config.toml
encoder_arch = "vit"
model = "masked image model"
dataset = "capsule endoscopy frames (Kvasir-Capsule)"
train_examples = 42238
image_size = 48
grayscale = true
crop_scale_min = 0.7
horizontal_flip = false
method = "mae"
mask_ratio = 0.75
loss = "mse"
encoder_norm = "layernorm"
encoder_norm_position = "pre"
encoder_activation = "gelu"
encoder_mlp_ratio = 4
encoder_head_dim = 64
encoder_fused_qkv = true
encoder_bias = "all"
encoder_qk_norm = false
encoder_parallel_block = false
encoder_dropout = 0.05
encoder_inner_norm = false
encoder_moe = "expert_choice"
encoder_drop_path = 0.1
encoder_num_experts = 4
encoder_moe_every = 2
encoder_expert_mlp_ratio = 2
encoder_experts_per_token = 2
encoder_shared_expert = true
encoder_patch_size = [6, 6]
encoder_layers = 8
encoder_width = 160
encoder_positions = "learned"
decoder_width = 256
norm_pix_loss = true
decoder_layers = 3
residual_init = "none"
optimizer = "soap"
beta2 = 0.99
learning_rate = 0.0023
beta1 = 0.95
shampoo_beta = 0.99
eps = 1e-08
precondition_frequency = 16
max_precond_dim = 1024
one_sided = false
adamw_lr_other_params = 0.0025
max_grad_norm = 1.0
max_steps = 7300
batch_size = 128
epochs = 22.1
lr_schedule = "cosine"
final_lr_fraction = 0
warmup_steps = 360
weight_decay = 0.06
adamw_weight_decay_other_params = 0.01
Rows from block 6 of the encoder of a small masked image model, named by matrix and row number. Rows with one number belong to one neuron. Each number is 500 + 25 x the weight over its row's rms, rounded and kept within 0 to 999. All counts start at 0. Numbers have three digits each.
After each neuron's rows are labels from the 100 images, of 14976, where the neuron reaches its highest value: "strongest on" is what is common among them. Only what is clearly more common there than usual is listed. The data: capsule endoscopy frames (Kvasir-Capsule).
# fc1: MLP up (encoder.blocks.6.mlp.fc1.weight, 640x160), inputs 80-159
# fc2: MLP down (encoder.blocks.6.mlp.fc2.weight, 160x640, transposed), outputs 80-159

fc1.341:552475457476516507501477475500514475507500515486528494543481522473525494469517500513526483466498519492477516504521528511497520467541500493481480516507486549545487502481486526530485500502490529507490453489460516519481537509499491541492463476
fc2.341:493518550503511488476581494515504479489532460489508511454492488497516475512499454495487503508499491516479517500506479524485486507480493519553514486472496509460501493495478502513500517498504464475504521525545500480484470473476471481491546509
strongest on: finding: pylorus

fc1.82:529497512491471540507503487491482481523520505478510528532469490519473516493514478500475525507502497540478486513530513550504471468525505462479479514514516430538511499549536507565466492516492478581463481472478514505505464517507534525441459520
fc2.82:526517482495482439558471493468491489527483533545508494483510508488535484460496518477496565493508489494534503522470515490511489493466501468484526510471503479520479485505516467511499534514524527475511507511537492498513509489508518516503485527
strongest on: finding: ileocecal valve

fc1.290:510509448511525527496439512484517477539540482469470505480510504524536517486521520517532498452505482511467517502463548445512481515520519543491509477487474452448539490490495538509508521533498483492529483479509502477525488500523525512522477479
fc2.290:486532531511507472516516508489454502498485478498510485516483477487474485542480515509456486508505515515538512502522495562471519500504472474475503477541490518501508512530500446470543516460510516487471550532489494520473499505460498472494525560
strongest on: finding: pylorus

fc1.639:450487500543542496544482483527501495518468468511480535483513513548447531484510521499479513513490546475475518510498484548543509497537508487469457505519492514516527455504559493455499526486496485503560515516526507495482499433503479539484497514
fc2.639:505479521508539500494527526424498525483538522493499505528506479471543480529478475522524527515495499515491470535531495448492542468499509478527517502517512525482514515518498475526469506528530509501519497486471508514486481507494482518496507514
strongest on: finding: angiectasia

fc1.535:483496519476480536485516501479511531499512469550496506491502568458483498493507513490493532469456519456516512509523491541537507481540481521499483490500474479473513505501488413480469508528490454509529515502525519488524484505513450473476485506
fc2.535:499494514512543492517499481520468507507495525458533504501537505524542517479505488517526514477570525517500465489494538493460506505474526504497505470493510503500497502526512497491512528485481555501484474486471448481510544488512516507489517451
strongest on: finding: reduced mucosal view

fc1.369:543487492523505459472519493534516523505516456502489484476507492493473487524463471518530479472473489522484530491480551550477489519471510458551536513470492503494524528510500497511493570532461503492482519467467512470504495489509491514462515506
fc2.369:440504498445474527506471477486437477507470537479487508497495491510500513484540514482512541501512506484526483520507452450496500515524488548433442490526495502541450510523500500481499440455532499483536511497525509498484496519461493510479497488
strongest on: finding: reduced mucosal view

fc1.630:463500507480536475487522529490475531504495497482543510521516488535519490497510484463504493526461464504481475503485502513481571496521521536532515489439492467496529467502455503452511501494481512520527508539461486496510487506532527452481494451
fc2.630:516499522492437504485494459546555510494505491500473519498503470455504508478499507500497487480489505497512503454548509466488497464494490521470467510537499480483471483496509504542504542504494491507552517500523517518476493481506491498552460531
strongest on: finding: ileocecal valve

fc1.137:514529536531505521482486460506510532528495505477527469540505523523548464480541503506468467480484476474453523463485477500507500521463468509548538502486493465516526505509487497473465516465492498484503495450444487482518448506525502551486509482
fc2.137:459486471474487479550550522489535461489522487508478519462474486504481516505482500493512545490522508483532485532510520493489494490536540510425497511525493537488501472489541482514536449504507509524497505531537510511458511519448512464483490504
strongest on: finding: blood fresh

fc1.431:513496500550414494502474534521508478487455466527469458489479523452485512504521495501518480483521480523502500517483490496466508472546453524521524518505483514509530493491502493461503538464501480486494528433534515455508512525487501522484488496
fc2.431:467487518457516482506501444493500504482502503467513521473528497523517474500513484499501504520509515484502501456500566477493473500441524516461479502479514488467443500508491515507500409523504496510507494519452463494470500476461506489515473508
strongest on: finding: reduced mucosal view

fc1.59:476540503512505530489535565453456510471515468532526524495532506517492525467444469527502499499453501521546520512506486513520501515476509500496480495504507547527522493512509460472465483464522492493495495503493528495497474507481468485468525520
fc2.59:445475507531507491480463507549507494495492548536524490526506473536461490467519471503516454481458507499489517480499480480463506499492462511483491509500503516478475542518484516497531497512539494527547458492454505478542527517548476497485507530
strongest on: finding: reduced mucosal view

fc1.538:511468521521505483472414501513516525511494479522539508539514540522498505537527491506487519513509515551510500510446508483435518493463517542499505499503525465504501465497511520508513527527465540513499480508499484516492503522477485487508494493
fc2.538:506539513490492572506549490490501486497483513524459505492509491481498495526483487484483503479472476478495499490562498560576487482523478505459509515479499513498517502507475497468507497495506514464538539484467533490479504504493516528520512499
strongest on: finding: pylorus

fc1.112:506521443459486524519464518521500497519531526495504514507497519499531467502541525529472512500486534512507525505486495566505534524485507473491447517516504492512519477485463483509495535494486518477501507523573487469488521484488469489528468480
fc2.112:470480500515448462479523508534517545508479500501516523509499439469524510519509474496495517531488551537508538516529505506549493528486465476456484450505498483530541475454496500492497530465498479511489462523531496504539518534501481477475424521
strongest on: finding: pylorus

fc1.388:500507558469538514466493509495486493488533536505516519489508532475497501510462471460494499528533511528506484471521487482504499515490453507474447494450479483542504518448485523445516550548497493477488478450509529514512502531501520512498547545
fc2.388:521504518525509476479493498485503494519465495495472456507496459546488469521507508483484510491495536470503499491496563510504521462484537555481549485511510515480532465493470504490504496475513503487515458467468492503495529467462519494510510534
strongest on: finding: pylorus

fc1.576:473500502502519483509498465533506523505494455466497498514438512515442449486474504498507515484502534507452511514506526492487551504495473483507489535484480513518550517513535500478519508468550503472486483502513509500517467482508479511510529481
fc2.576:495536483518504485485556534474505466498465505503517521519550503441550500520535509515444497540494492497531522539509527484458446503519484529496510496482474493518452485493472505533495510490498515510479481494477512477478513501493486485543454468
strongest on: finding: angiectasia

fc1.48:496497515481475499535509524539535457463492510510505522472472513488498472536487520496495458524477473509481515547474475489555495467513496474518486519509524519482481529509513477522475496482478501519499476504535485475520532480553471507480480510
fc2.48:490473489522506505530499535541509451474525522505514504508472472516518465462520493483514498496463492501464533486473503506495486499513472456513515516544497489501459495445496465489538526520440483517505512474501520527555482510505493501489516505
strongest on: finding: reduced mucosal view

fc1.98:500485468495505514529486539503506442470497472510501503506489483454500519503514551495460412513540504489490481525537464492442471493504482490536497552509453490496506544492501499514490529463482483529546484479548485496531530467477493497484458494
fc2.98:518512532507452475514500496503451536517498522482465454486522537520496498497513458471512521494475519493459521490489533522512450486530459514494475468517512483521508520524495503489539482516490496469455498547468487522488495499537496455465532534
strongest on: finding: reduced mucosal view

fc1.21:528513525488514503503466480499471485476483504487450462500550517502507512492478522509480465518478487539479485496526478528494522489504545474510458539481554456538477519470495491495482511478468491516503517539500462502504493518493501528437478451
fc2.21:484473499488497505485534497477477545508487516499507526437510497466503517495520498515501518478483509502525537493479532506546460483478502530543503499529519507455512495538539529492478467477537527484461524487500512494528558520547452499509532544
strongest on: finding: blood fresh

fc1.61:529522510471534461498537485489488485468509470483490494503510506507483509441461504534487530537499543513466498518493471491478508499535516560487544512502489530510523495496493519531502542553475499521516485515506487469538518508536540487535484493
fc2.61:532461483524466468502512490469511532486496511526505519482529566511534531494476490505451479492552502488495501507467488477506509488519473524466534520498506515541541473506467514529506502545504561458498474478473426501469485479449492491498487517
strongest on: finding: pylorus

fc1.56:481468499530475510537452521508496484526493534463502464503505473494484496475530469528546455514470491501492492516470496462527460481496500514548492484526528451512511459481533477505512527501482469534471485512485520480462518517467504517486551547
fc2.56:521501496497531492497526493529488530478488466511531532532464531510472489466517500459538499489495554510556507523491499499484499484540506476560510503474481521523559500511487523484518484489593519483511459493527486499491489486515492505542484478
strongest on: finding: reduced mucosal view

fc1.387:491517485500490530483472470510499482510519520496500487555458495473526478537540483500493549550447519531499525487498467501554517500466463483528491496466456515472478477505487509520500528470486504497471498477477488473493458467492519526511516535
fc2.387:453458480553504508477457482525511462499475497540496543527481559471481482476514493486530527502493508525512518474492492526477462473488500531505456497538508547499508479532482503482507519502535530490493474472450447482476497537496480511477447482
strongest on: finding: blood fresh

fc1.132:562507514512550486496485490519481502539504492508483484475520540474512478527505497493526499487525515483505465524489514471500518439510477486506470541505490542511556495493471504485484551485511495529523504498511496485475505501490497488535539533
fc2.132:508446496505519492539538479466491459482465503530495483495514471505516491499518519525468509466531519472532505487510485506489490539513471531513520463483500558512483511515503518522506503526491485475510480520487480510479501537550500504445479494
strongest on: finding: pylorus

fc1.291:503532444477439472541544539497492476523506478480529486489520500493460520492497493491490484517476540466494520527485471530469506479486454494528481498486490460530447513477483495497473546499515468520503464514547483511496465489496494529492500516
fc2.291:482498549484523498493479508514470462486483509486534520489507475475545475506527525527504484483505438484519506474533503490520482501520537550501490508520475529492508485498548510443506481527472505507507510518491516497521514514510505485517516478
strongest on: finding: reduced mucosal view

fc1.397:456547494490463467566514503530529476524502483495509508541462500489489475516499460535539486525468501484507502517518501491508482465513473478532504497469492491574490487504466463452453530476517479445506528488499510520487546521539453517512510453
fc2.397:508490501528489506495471499460505458524486523507542553507453498500528576521498521515508488503518487499498516513488489477516497535483509509480492505512544494499536548510501468554503441522447538496473491476535502499547487522496516499478482490
strongest on: finding: reduced mucosal view

fc1.532:524479466528533473462521499521493500492506509525446510526516469504509516517515544523487470492534490493490505525498435502511443471503522491492517491551495538483461494523478518506473512458516461488502463512527474482491483481470485470524504509
fc2.532:512529499457467510529489515446471511477516512484516479490514501552452519480551497497500513477498517533518492498506503525538500515488483491505524462476556477559494491490519515537512502522497534458522519517472458500528502550520453506466467493
strongest on: finding: reduced mucosal view

fc1.316:524514535495481531506482483511515487518516500515481525506495491506473457548481505481474490480547508483461487549460466522536514483502511480495496530521472533474507506557523503479450533482481547493473501519457544492459471527465495489499501486
fc2.316:468490445490546472516547528496534490483486455484519509505477481508512524493480523473538500509448518507520496498491479485488508560499484518531484465501520480526526505490515504502533528474529481494515515481487479474525495494504502531481508540
strongest on: finding: ileocecal valve