Weights of a small masked image model: encoder width 160.
Rows from block 5 of the encoder of a small masked image model, named by matrix and row number. Rows with one number within an expert belong to one neuron, the router's apart. Each number is 128 + 24 x the weight over its row's rms, rounded and kept within 0 to 255. All counts start at 0. Numbers have three digits each.
Before each expert's rows are labels from the 100 images, of 14976, where the router gives the expert most weight on average: "peak at" is the part of the image that holds the peak. Only what is clearly more common there than usual is listed. The data: capsule endoscopy frames (Kvasir-Capsule).
# router: router (encoder.blocks.5.mlp.router.weight, 4x160, trained with AdamW), inputs 0-159
# up: expert up (encoder.blocks.5.mlp.up, 4x320x160), inputs 0-159
# down: expert down (encoder.blocks.5.mlp.down, 4x160x320, transposed), outputs 0-159

# expert 1
peak at: bottom centre
router.1:144137136122130142147101104152107135125143136098094124137111128134106083128150149111100192116168145089182156099111153115149159134139126113096097104077111101109156089129144145138176102143115122142181147191144141128115125149148075138129118158084090130085113141149172152147137125163142118148098108115158141168099131161156160137145118144123135161138155163142110113106096123104152147154106113122126065136115149142155102136151118128132136135130157139109092118115145140126087126106106129
up.8:131126125085134148156108167139166133164120135063119131148120125122107153127107144122060139127140163133139109152152144138155139136146083108154142095159094124091184153117108126140106130106138127141157104166153119113116154141105096134114125101124097137185124072091137137132088128148144109112157136111106121166161098155153123137171141124124148116079122121111144112103164134143148124137140082170134133147143086155138134145092107133145121111141110153129138172102162083105095151122155123
down.8:150103141111151140123095113168143139093102118159113096106148151158144134156165130151186119122136123105145113144097174130114156093135133135120152127104170169122116089081131100136119169128132125112115165134116133130129102099134102092119130144111121176121134134079110085098125131115091131080112124193150155103089126180123139084123133120101088117145121151090124133119128133147080138120099107111162129160118149152113169158118157129120132174142096098119126152138123150157115127168114127
up.9:131083115129090112147139143130156124128108132161135115147136134151137154172063150113105109102089123102143091132126113111182129127121169126140132151170129151124148142094097190086101112113139143121093100082080125097112107118115141123144117163148145111146132133144113083124192127122103112108123148140155108176127141099064131127144145135118119143121092119126158130128176135140122120122154097107138129089114125142110176111134156108162138110155132134120108113152091133126130173177154145
down.9:153094143073139156142096112143149122124151097109143091109128115112126154086165148126121129121108130167098141105150142122125091115086138124164123136145168126142145123159143107155090127104141142106163113161141099136146138126130142114107097142128122129083144079117164081149104144144141162116129148099131125137165154160156140098107138135157152127135163172113114144134121121143097105112133105134067146106145132075159141094134164107086143148147084120138183090121173130110113151100089133
up.10:156150107070122086076156138125137113141165161137130123097154121136165096090156168124135110134161126137118127131109104097116145112123134126127122107119104124126112147177154115134154129102147080111091136137169087083116092186096139142134129119127173096109121121114093117104144133151123175148110171118148116084150140133161145120110130124129164125122140125146125135151091176126172118122062083112146131125132101098101113165103107089128127113107128123169155136112154135106140102148128120
down.10:157126116107176151145087143146160099145099155162093105136106116145125138117077138149175117092132144131125104130110146121130132150120117120134124122125111141128177124141088143146119053139117161117126114152097154151109141125112125085142114142090128156074119118119120104121149120153152145127113158086195131139112167111139129129140109140113139126126112154186128132111094112121077140128184116136146123135173117133110134117157172129123106146139100130113138093143063095128078097128152128
up.11:160156147171124129108141156116132117122128137126162099107131164147126144145103138179122130135099173100151132095132119175134096182093138101151174156134133117132132166162131112122121139156123170129115166081121111108118128106131097144101113092073123117116117128125115139136156148136081131142132097144133097159092129104112171147133097104112141103137147120167129155178158133154099111126166132112146117155119086104075137094164111140146158098091148149102139130120109094140118146102135171
down.11:112135115057158122133186129130120161118097119137116101143152095126144125128142142126147158075137122106094140145150134126127123078116125140120141155117128126147146107132135124159161120090140126120132113178105092115149181122124126150125134179070133103093129119081156135154100166138111153101143176083126115130104138140157164134120166139149146107132144140134096139117127182148127095142098128177139116111170142101153141093106154119121125110116146107112150103077144124090127111107083108

# expert 2
peak at: top right
router.2:155157127131115124143102151094109113080118118161131161138108122119139137133155133125098122121124137085165076145112168130119139118121100136148140144133143118094100130098142115131186112128045132145074141138109150128128151127132142096186141142112117086128137117124155139135111105135132167096143140089150163106116153113122146128178104129143096091172144143104109113121135101110107147155077113109115170145104129164114066078156141147125089121141118141129121111127144159092128156107114142
up.8:121095154126117061106110113084136127149132166132157141160115123150143149100129135151120110146117129128140130114177106131154094114139131115110125112140127125099155090140133186097156092136082110120163149094118145114103115131149120190151118130102118130127182121098124142118127177101099114122114135101130150111106110146131128120193153117108139105106124123128117119125103125090119094127115134121182142142118069121151079168136079131142133123093116127165115142167149135173112153089089139
down.8:121108110107102166112121136163118136085092126131149100131115125119137124137127136130155104112117110137128103109115150139143159117112132102114118127106158138135120101139165106134096137120122138115063132121081135153112178129120099101123173169132093132158101116139125126134107111136137172138061117104130160130127142138130100150119161140095108117107108117135144112156169113164108090133145136183137143155138184143118176103175145134144092148193110133142108114110174140089131064165140131
up.9:132135167162171131137123130106108164165097126110143210130101146119111108097154157139122116089091100108124134154137119123113134161133153102092128126116095136128116111079124158136135125115109095112117121112175163134104117106109113111118158131184132097146113143107102139107119150095106172145107136140137149095143108131168132150103080098136108180163089161136118142132135143115137146082149142133155150144096111086103139096121109097133139078148114141122159156121096135141141109156161156
down.9:098148121144160143103109182138184128152154161112160150180139094147111131136153136115127119168115125134104116154124107111093092082136105131109158104144133097111103127179160139130136175136113116166142124113129104158168079091145144115108098138102121126141145107107132146101125143120127129142133128114174146109098112135128096090077124114119149083123097112131140139113169098136109174127130160103122107125167119174151114135180158140157077131143096152082127130119125100121125116112128143
up.10:104131154132103150151152110161119111151118111128100180136146143139130091087125156118142155121132122113129134147123118099139130129115140143144123139103124218157138141132165135145128145126133119119116100104114076120118131093152102134098108123143126126140101164165134122132152181135189119114162145147151113153134177174080135132132138154106100125139164102121136110131160102104099104171133109104088160168142104142141091087173123118105107129115152127102096167175126143137092120150164123
down.10:106076089133170149132167158082140124114177097112149115137122146107153138145139125133130140122149151092128139131086112137181117105133084113091149094138111099099128146132147130163110137142106113153123114126150118118131094139154167100159125148134110101113116063081107125122128125143079106137119158106152166116102101161132136150129168143148132188122127119137153205136123125106144161129150100151095137158115080120119153117128149113104152122110125079119122148112154131094132138126139156
up.11:103152124089114146135112125103125102142118139167134173144097113088151100100102148121141181163139106148164113125167135130157102091140095158136153171079113131094157106140116137154153109122101130185162120136101118145128147105104128159153164095112127130176136131120117123152096093143119127100159135122133158104086111121118069132107069080090119137130103128112098146140137113101120155120098154145109118146158121149136110153105118153146110141160138110143116139106135132140168128136148184
down.11:123114135158102150105139108144138114096145101129162101134144105137123187099156139122137142079097113099125142107098118119106138153122178107116123115163170132090126143148101103102104174148139120078112129147148106145143117124167118122134125144115142116115175103134110118113124172086116147143115165160106136132145130125166167138141152126098110124081116092151176093157100127127159081158155129134150123109091108087143127129165151102120120163124153143156159124122102091117091168124114078

# expert 3
peak at: middle right
router.3:149107095115102141160122124125128113161163108110118123145131115154092108104131124140134110149139105104089087113123114108134131132133124174105127128168116128145116158094118184091179133167179139118158129151148096131113126143155148169124092148133128169128112117169097112086123144085109129138084126148133128160153121167117086101103142109139162092137140076119169128130112093124182118102154146153156162117104144137131172124162141119170135149154153128097103140098096096139150107126129147
up.8:141123081117125131103116089157120144158150107062089126074139119162107150116110110105128142085129126173127118162099127153133145140139143092117140145096092173118124146148195134119102117127122138155125130145181172139143097105132121167127145138168127177160104122161116096129150095121127146129121147157077137119122147173142109081143112084136095140126112127134112111193121139118160103130108119150155146124133141111137124177133131125099119148147131078112136123150110117137153123118126095
down.8:162156166106105131133130144120116126170124144174149158141156110091145147141117119118143104114122138131122185110106150133158113134125136129139187118134151131097135126131168095109108116161168114099127139129174127155169133122108129166116119115115119092087099131131148113124089141142150135116114119133147103136125145119093130140089061169126183165122108113116060095085109095123101131137148143157134143120111150073112156092149142139138084159152124124122133090156121152112110084137109138
up.9:117177147105120118135136102102149109095153117141158157134139155156147114152126136124107141106134123134078189142112103120094140136134119148128139100119073133124127109169129152143107140143108136149145135135144189134138149150157105108110063135128135154149131094143094111141136117108181123136187132119109138116084125146141112095123125132130128165072129150118117111100158128172162168150163125074129118125114167119080167110085171130117174137166136146135133115121102147145116121126105144
down.9:092112149172141103121131123185153127124062145168112115131115115146152152128162142181146152091064147093139134126151129138160114154119148098142096076112170119118109120175121127143097149139134107112131143112147108132137103123079125133140127099123162153125070157117132112098118131119105132124136140132197128132175111141142126114139145128136131143156104131172108097139123138108103133130092139149113185113141082117104124165101101128102074115143128124114103141119147138142146146139164118
up.10:158108142150131137123086169116142116148109128112123102140140129150101113121139129170139156164113157181131150106169131168145119201129131148113151123149146104144127174113118119112121156114111180126093085071135093095150101109133172110131130070163153132119110120142127148147122131084099056149145169138097136139101120141172152133137145160116135142113121134102125087116126117152074134099142124135101125119149136148128116127138111142102100116148131123146141117146094157148095105169130119
down.10:122092087129122108107126132084106128144072121120165187092119123119123163101174147119113154142128116133133082128151128107128110108133138133107112144152154161132149128148141101068143155113188102109143123098195127114125123130147076130126128119152146147121142100128133143171089082107137125127126122114137146151165123154114102145121139128135090097126126116132122121149149123110134110101100123083123103127120157095103131132173104106107129124117171123107094089115137178138190171150098133
up.11:091155116137128148115101126123175121143138132124125123144147140112167132072095102156176130127149132100101125112132125096111119128104101131113152110167145122136113152136123130130122110158120178084118113136103115147145113155126076109155145142120109134154105120132133150093139148130118143150155116127129139162130101128071113193158066135137078140148087159165141110145102166133124132137130151174159147106122123130145156127157082065155127122090126105101103106153123115141085161158128165
down.11:155115142116103099112126143134122118112105109103111126113089147137100164196145171097098124113132118148142165162112132136151121141118130115126156145098116138107150110098187106090189129096109073193139164179157098121119158130143170113140134113133117104095106124134122086154121127140129105150078124140094120141114137104157132094138159151131146104140159110078115131137166121095117140130130124128126093136148144151147119106135153173124150166163157164127143136121147162101156116133131145

# expert 0
peak at: bottom left
router.0:128088137139114144106149117152164110137086114106119087137110108101119149130132140138168098107111126153080170157120099163125126115117119116124170121147143170175115112148131129125020133136182127145129140083147126117148127129105119129060139106127134157154124114090100104129122170120115101109127117146104125121155130119146140124144130130136120125107112104123159111159145165137085122107165165106107142102121099104144190129080103166132135117118138109157133138127149120110141129161161115
up.8:111122145115087155135126142159155136147081127131126112177159168135092118155126112144106141107110111145128122111136127079144081084103154168152126132134122119183164130125112134154141094112138116155174153113148097138142144118152123122106128129069168164162136133142119123137125133112111126140128084140059114112142138151159045103115149127123153155103114141157107158151127128135094114159108114138135126145131139143122120125106137137119065147127113066144111129134135153125136127145192134
down.8:158083141133138090154102110107161115125120150146099110129108102124182099112120167179155127145152136115119161148092117138129151141133122108099106103145162122091094140129121108076133132129137132139116110146132134139139140186126160142120113129155105099082143108112121132147117120148127122094158152122115143166148125126120144114137104095126093093146129139090107094122117127128152132094158165143110162070114084111141115087125079133149186098115154158096114129130093088131169098136080111
up.9:110109114140128164123151147136092092170103129153151157124179177118131089112134106116101151127117144177087122095144132096112114132157131085137101097126139090106128110176160126102091132093139147161152139132106140107153123115106095142153168134119128087116102098140147097073127118106112148138143120114160120134161158155123137150076121129153138112077101100136122163139136139154094163129099073136159128143094096147128121114125135125121178142116161144131138099154141103091116121142119157
down.9:142162105118129113112109117131121157084132122122126115165082136106136123149129149141127052141154120102115168131119127122123160118098109134112127112146112137115092126097110125154156139083094081105080145159127118176110131113140114116103121141172063170134142105095134154122160148156153104102097136130121123164091126109155146127178107101123109129107155123124117114148088091121151094107169125116169149144164169109115113136163137140111092159159123112137131181134131118155104137124162141
up.10:141102186156124119123158130149101150129142144165134124097134117139142129146143115150127139151151144088168132129115140098147137114130158123136169158054107136135145173141081157105103149128071111183127106134123110125128109177112111120140184096133144139091072130112148108154122169127124150170111104133126102141104120105119115153097120106132123078099107105177101102132171131096126119152127121147127148137113135116133160141117105132119117102127147100083091103135172115160122139164138132
down.10:129134110136120140128097141144164121120133090081123116141142116101105136124152137103099101105173128168107138118151155148123150145140113128128114094178182134135134102085165125143117098116130123116167102130100088123151127162123116112138166133141147090112142109138151141127147096149158073146165135137133095115124184155153150088137132133136119149172154149141122092131091119140116075142144171122114113120113116077077147156105128160145135141121121135161157119069131163094153118109084148
up.11:142130104184124136124116144132121125148159150113130122113142168182143138146078104168134049155141150158103125160111126116143093123155092111117109115148142119123121110138099093118093124150118123159138155125102133103129117161152134154139134120111120106125107142127108124126118102128123137141111156123117079125154151153106069159151129171151070121083128112092123190168156133122128138144138179143123151126123078116131099073117128149128135166112112149096125135160093158131153148123148104
down.11:110068111083108133144107109154140098119150132154090140124093119080116129128154164099127182071130149126184146110143145119108154133116167135121114121103099102084104146129131179160154115110117137146087132142174110154120125117128101079160105135114137092083159118139133138161142168103132115113154095127110178128127103113151181139089126104149134163144101133133113107115130113125127127088116069107146104135119162149132095147128116130092102132137133120133116120118122112146120151136090143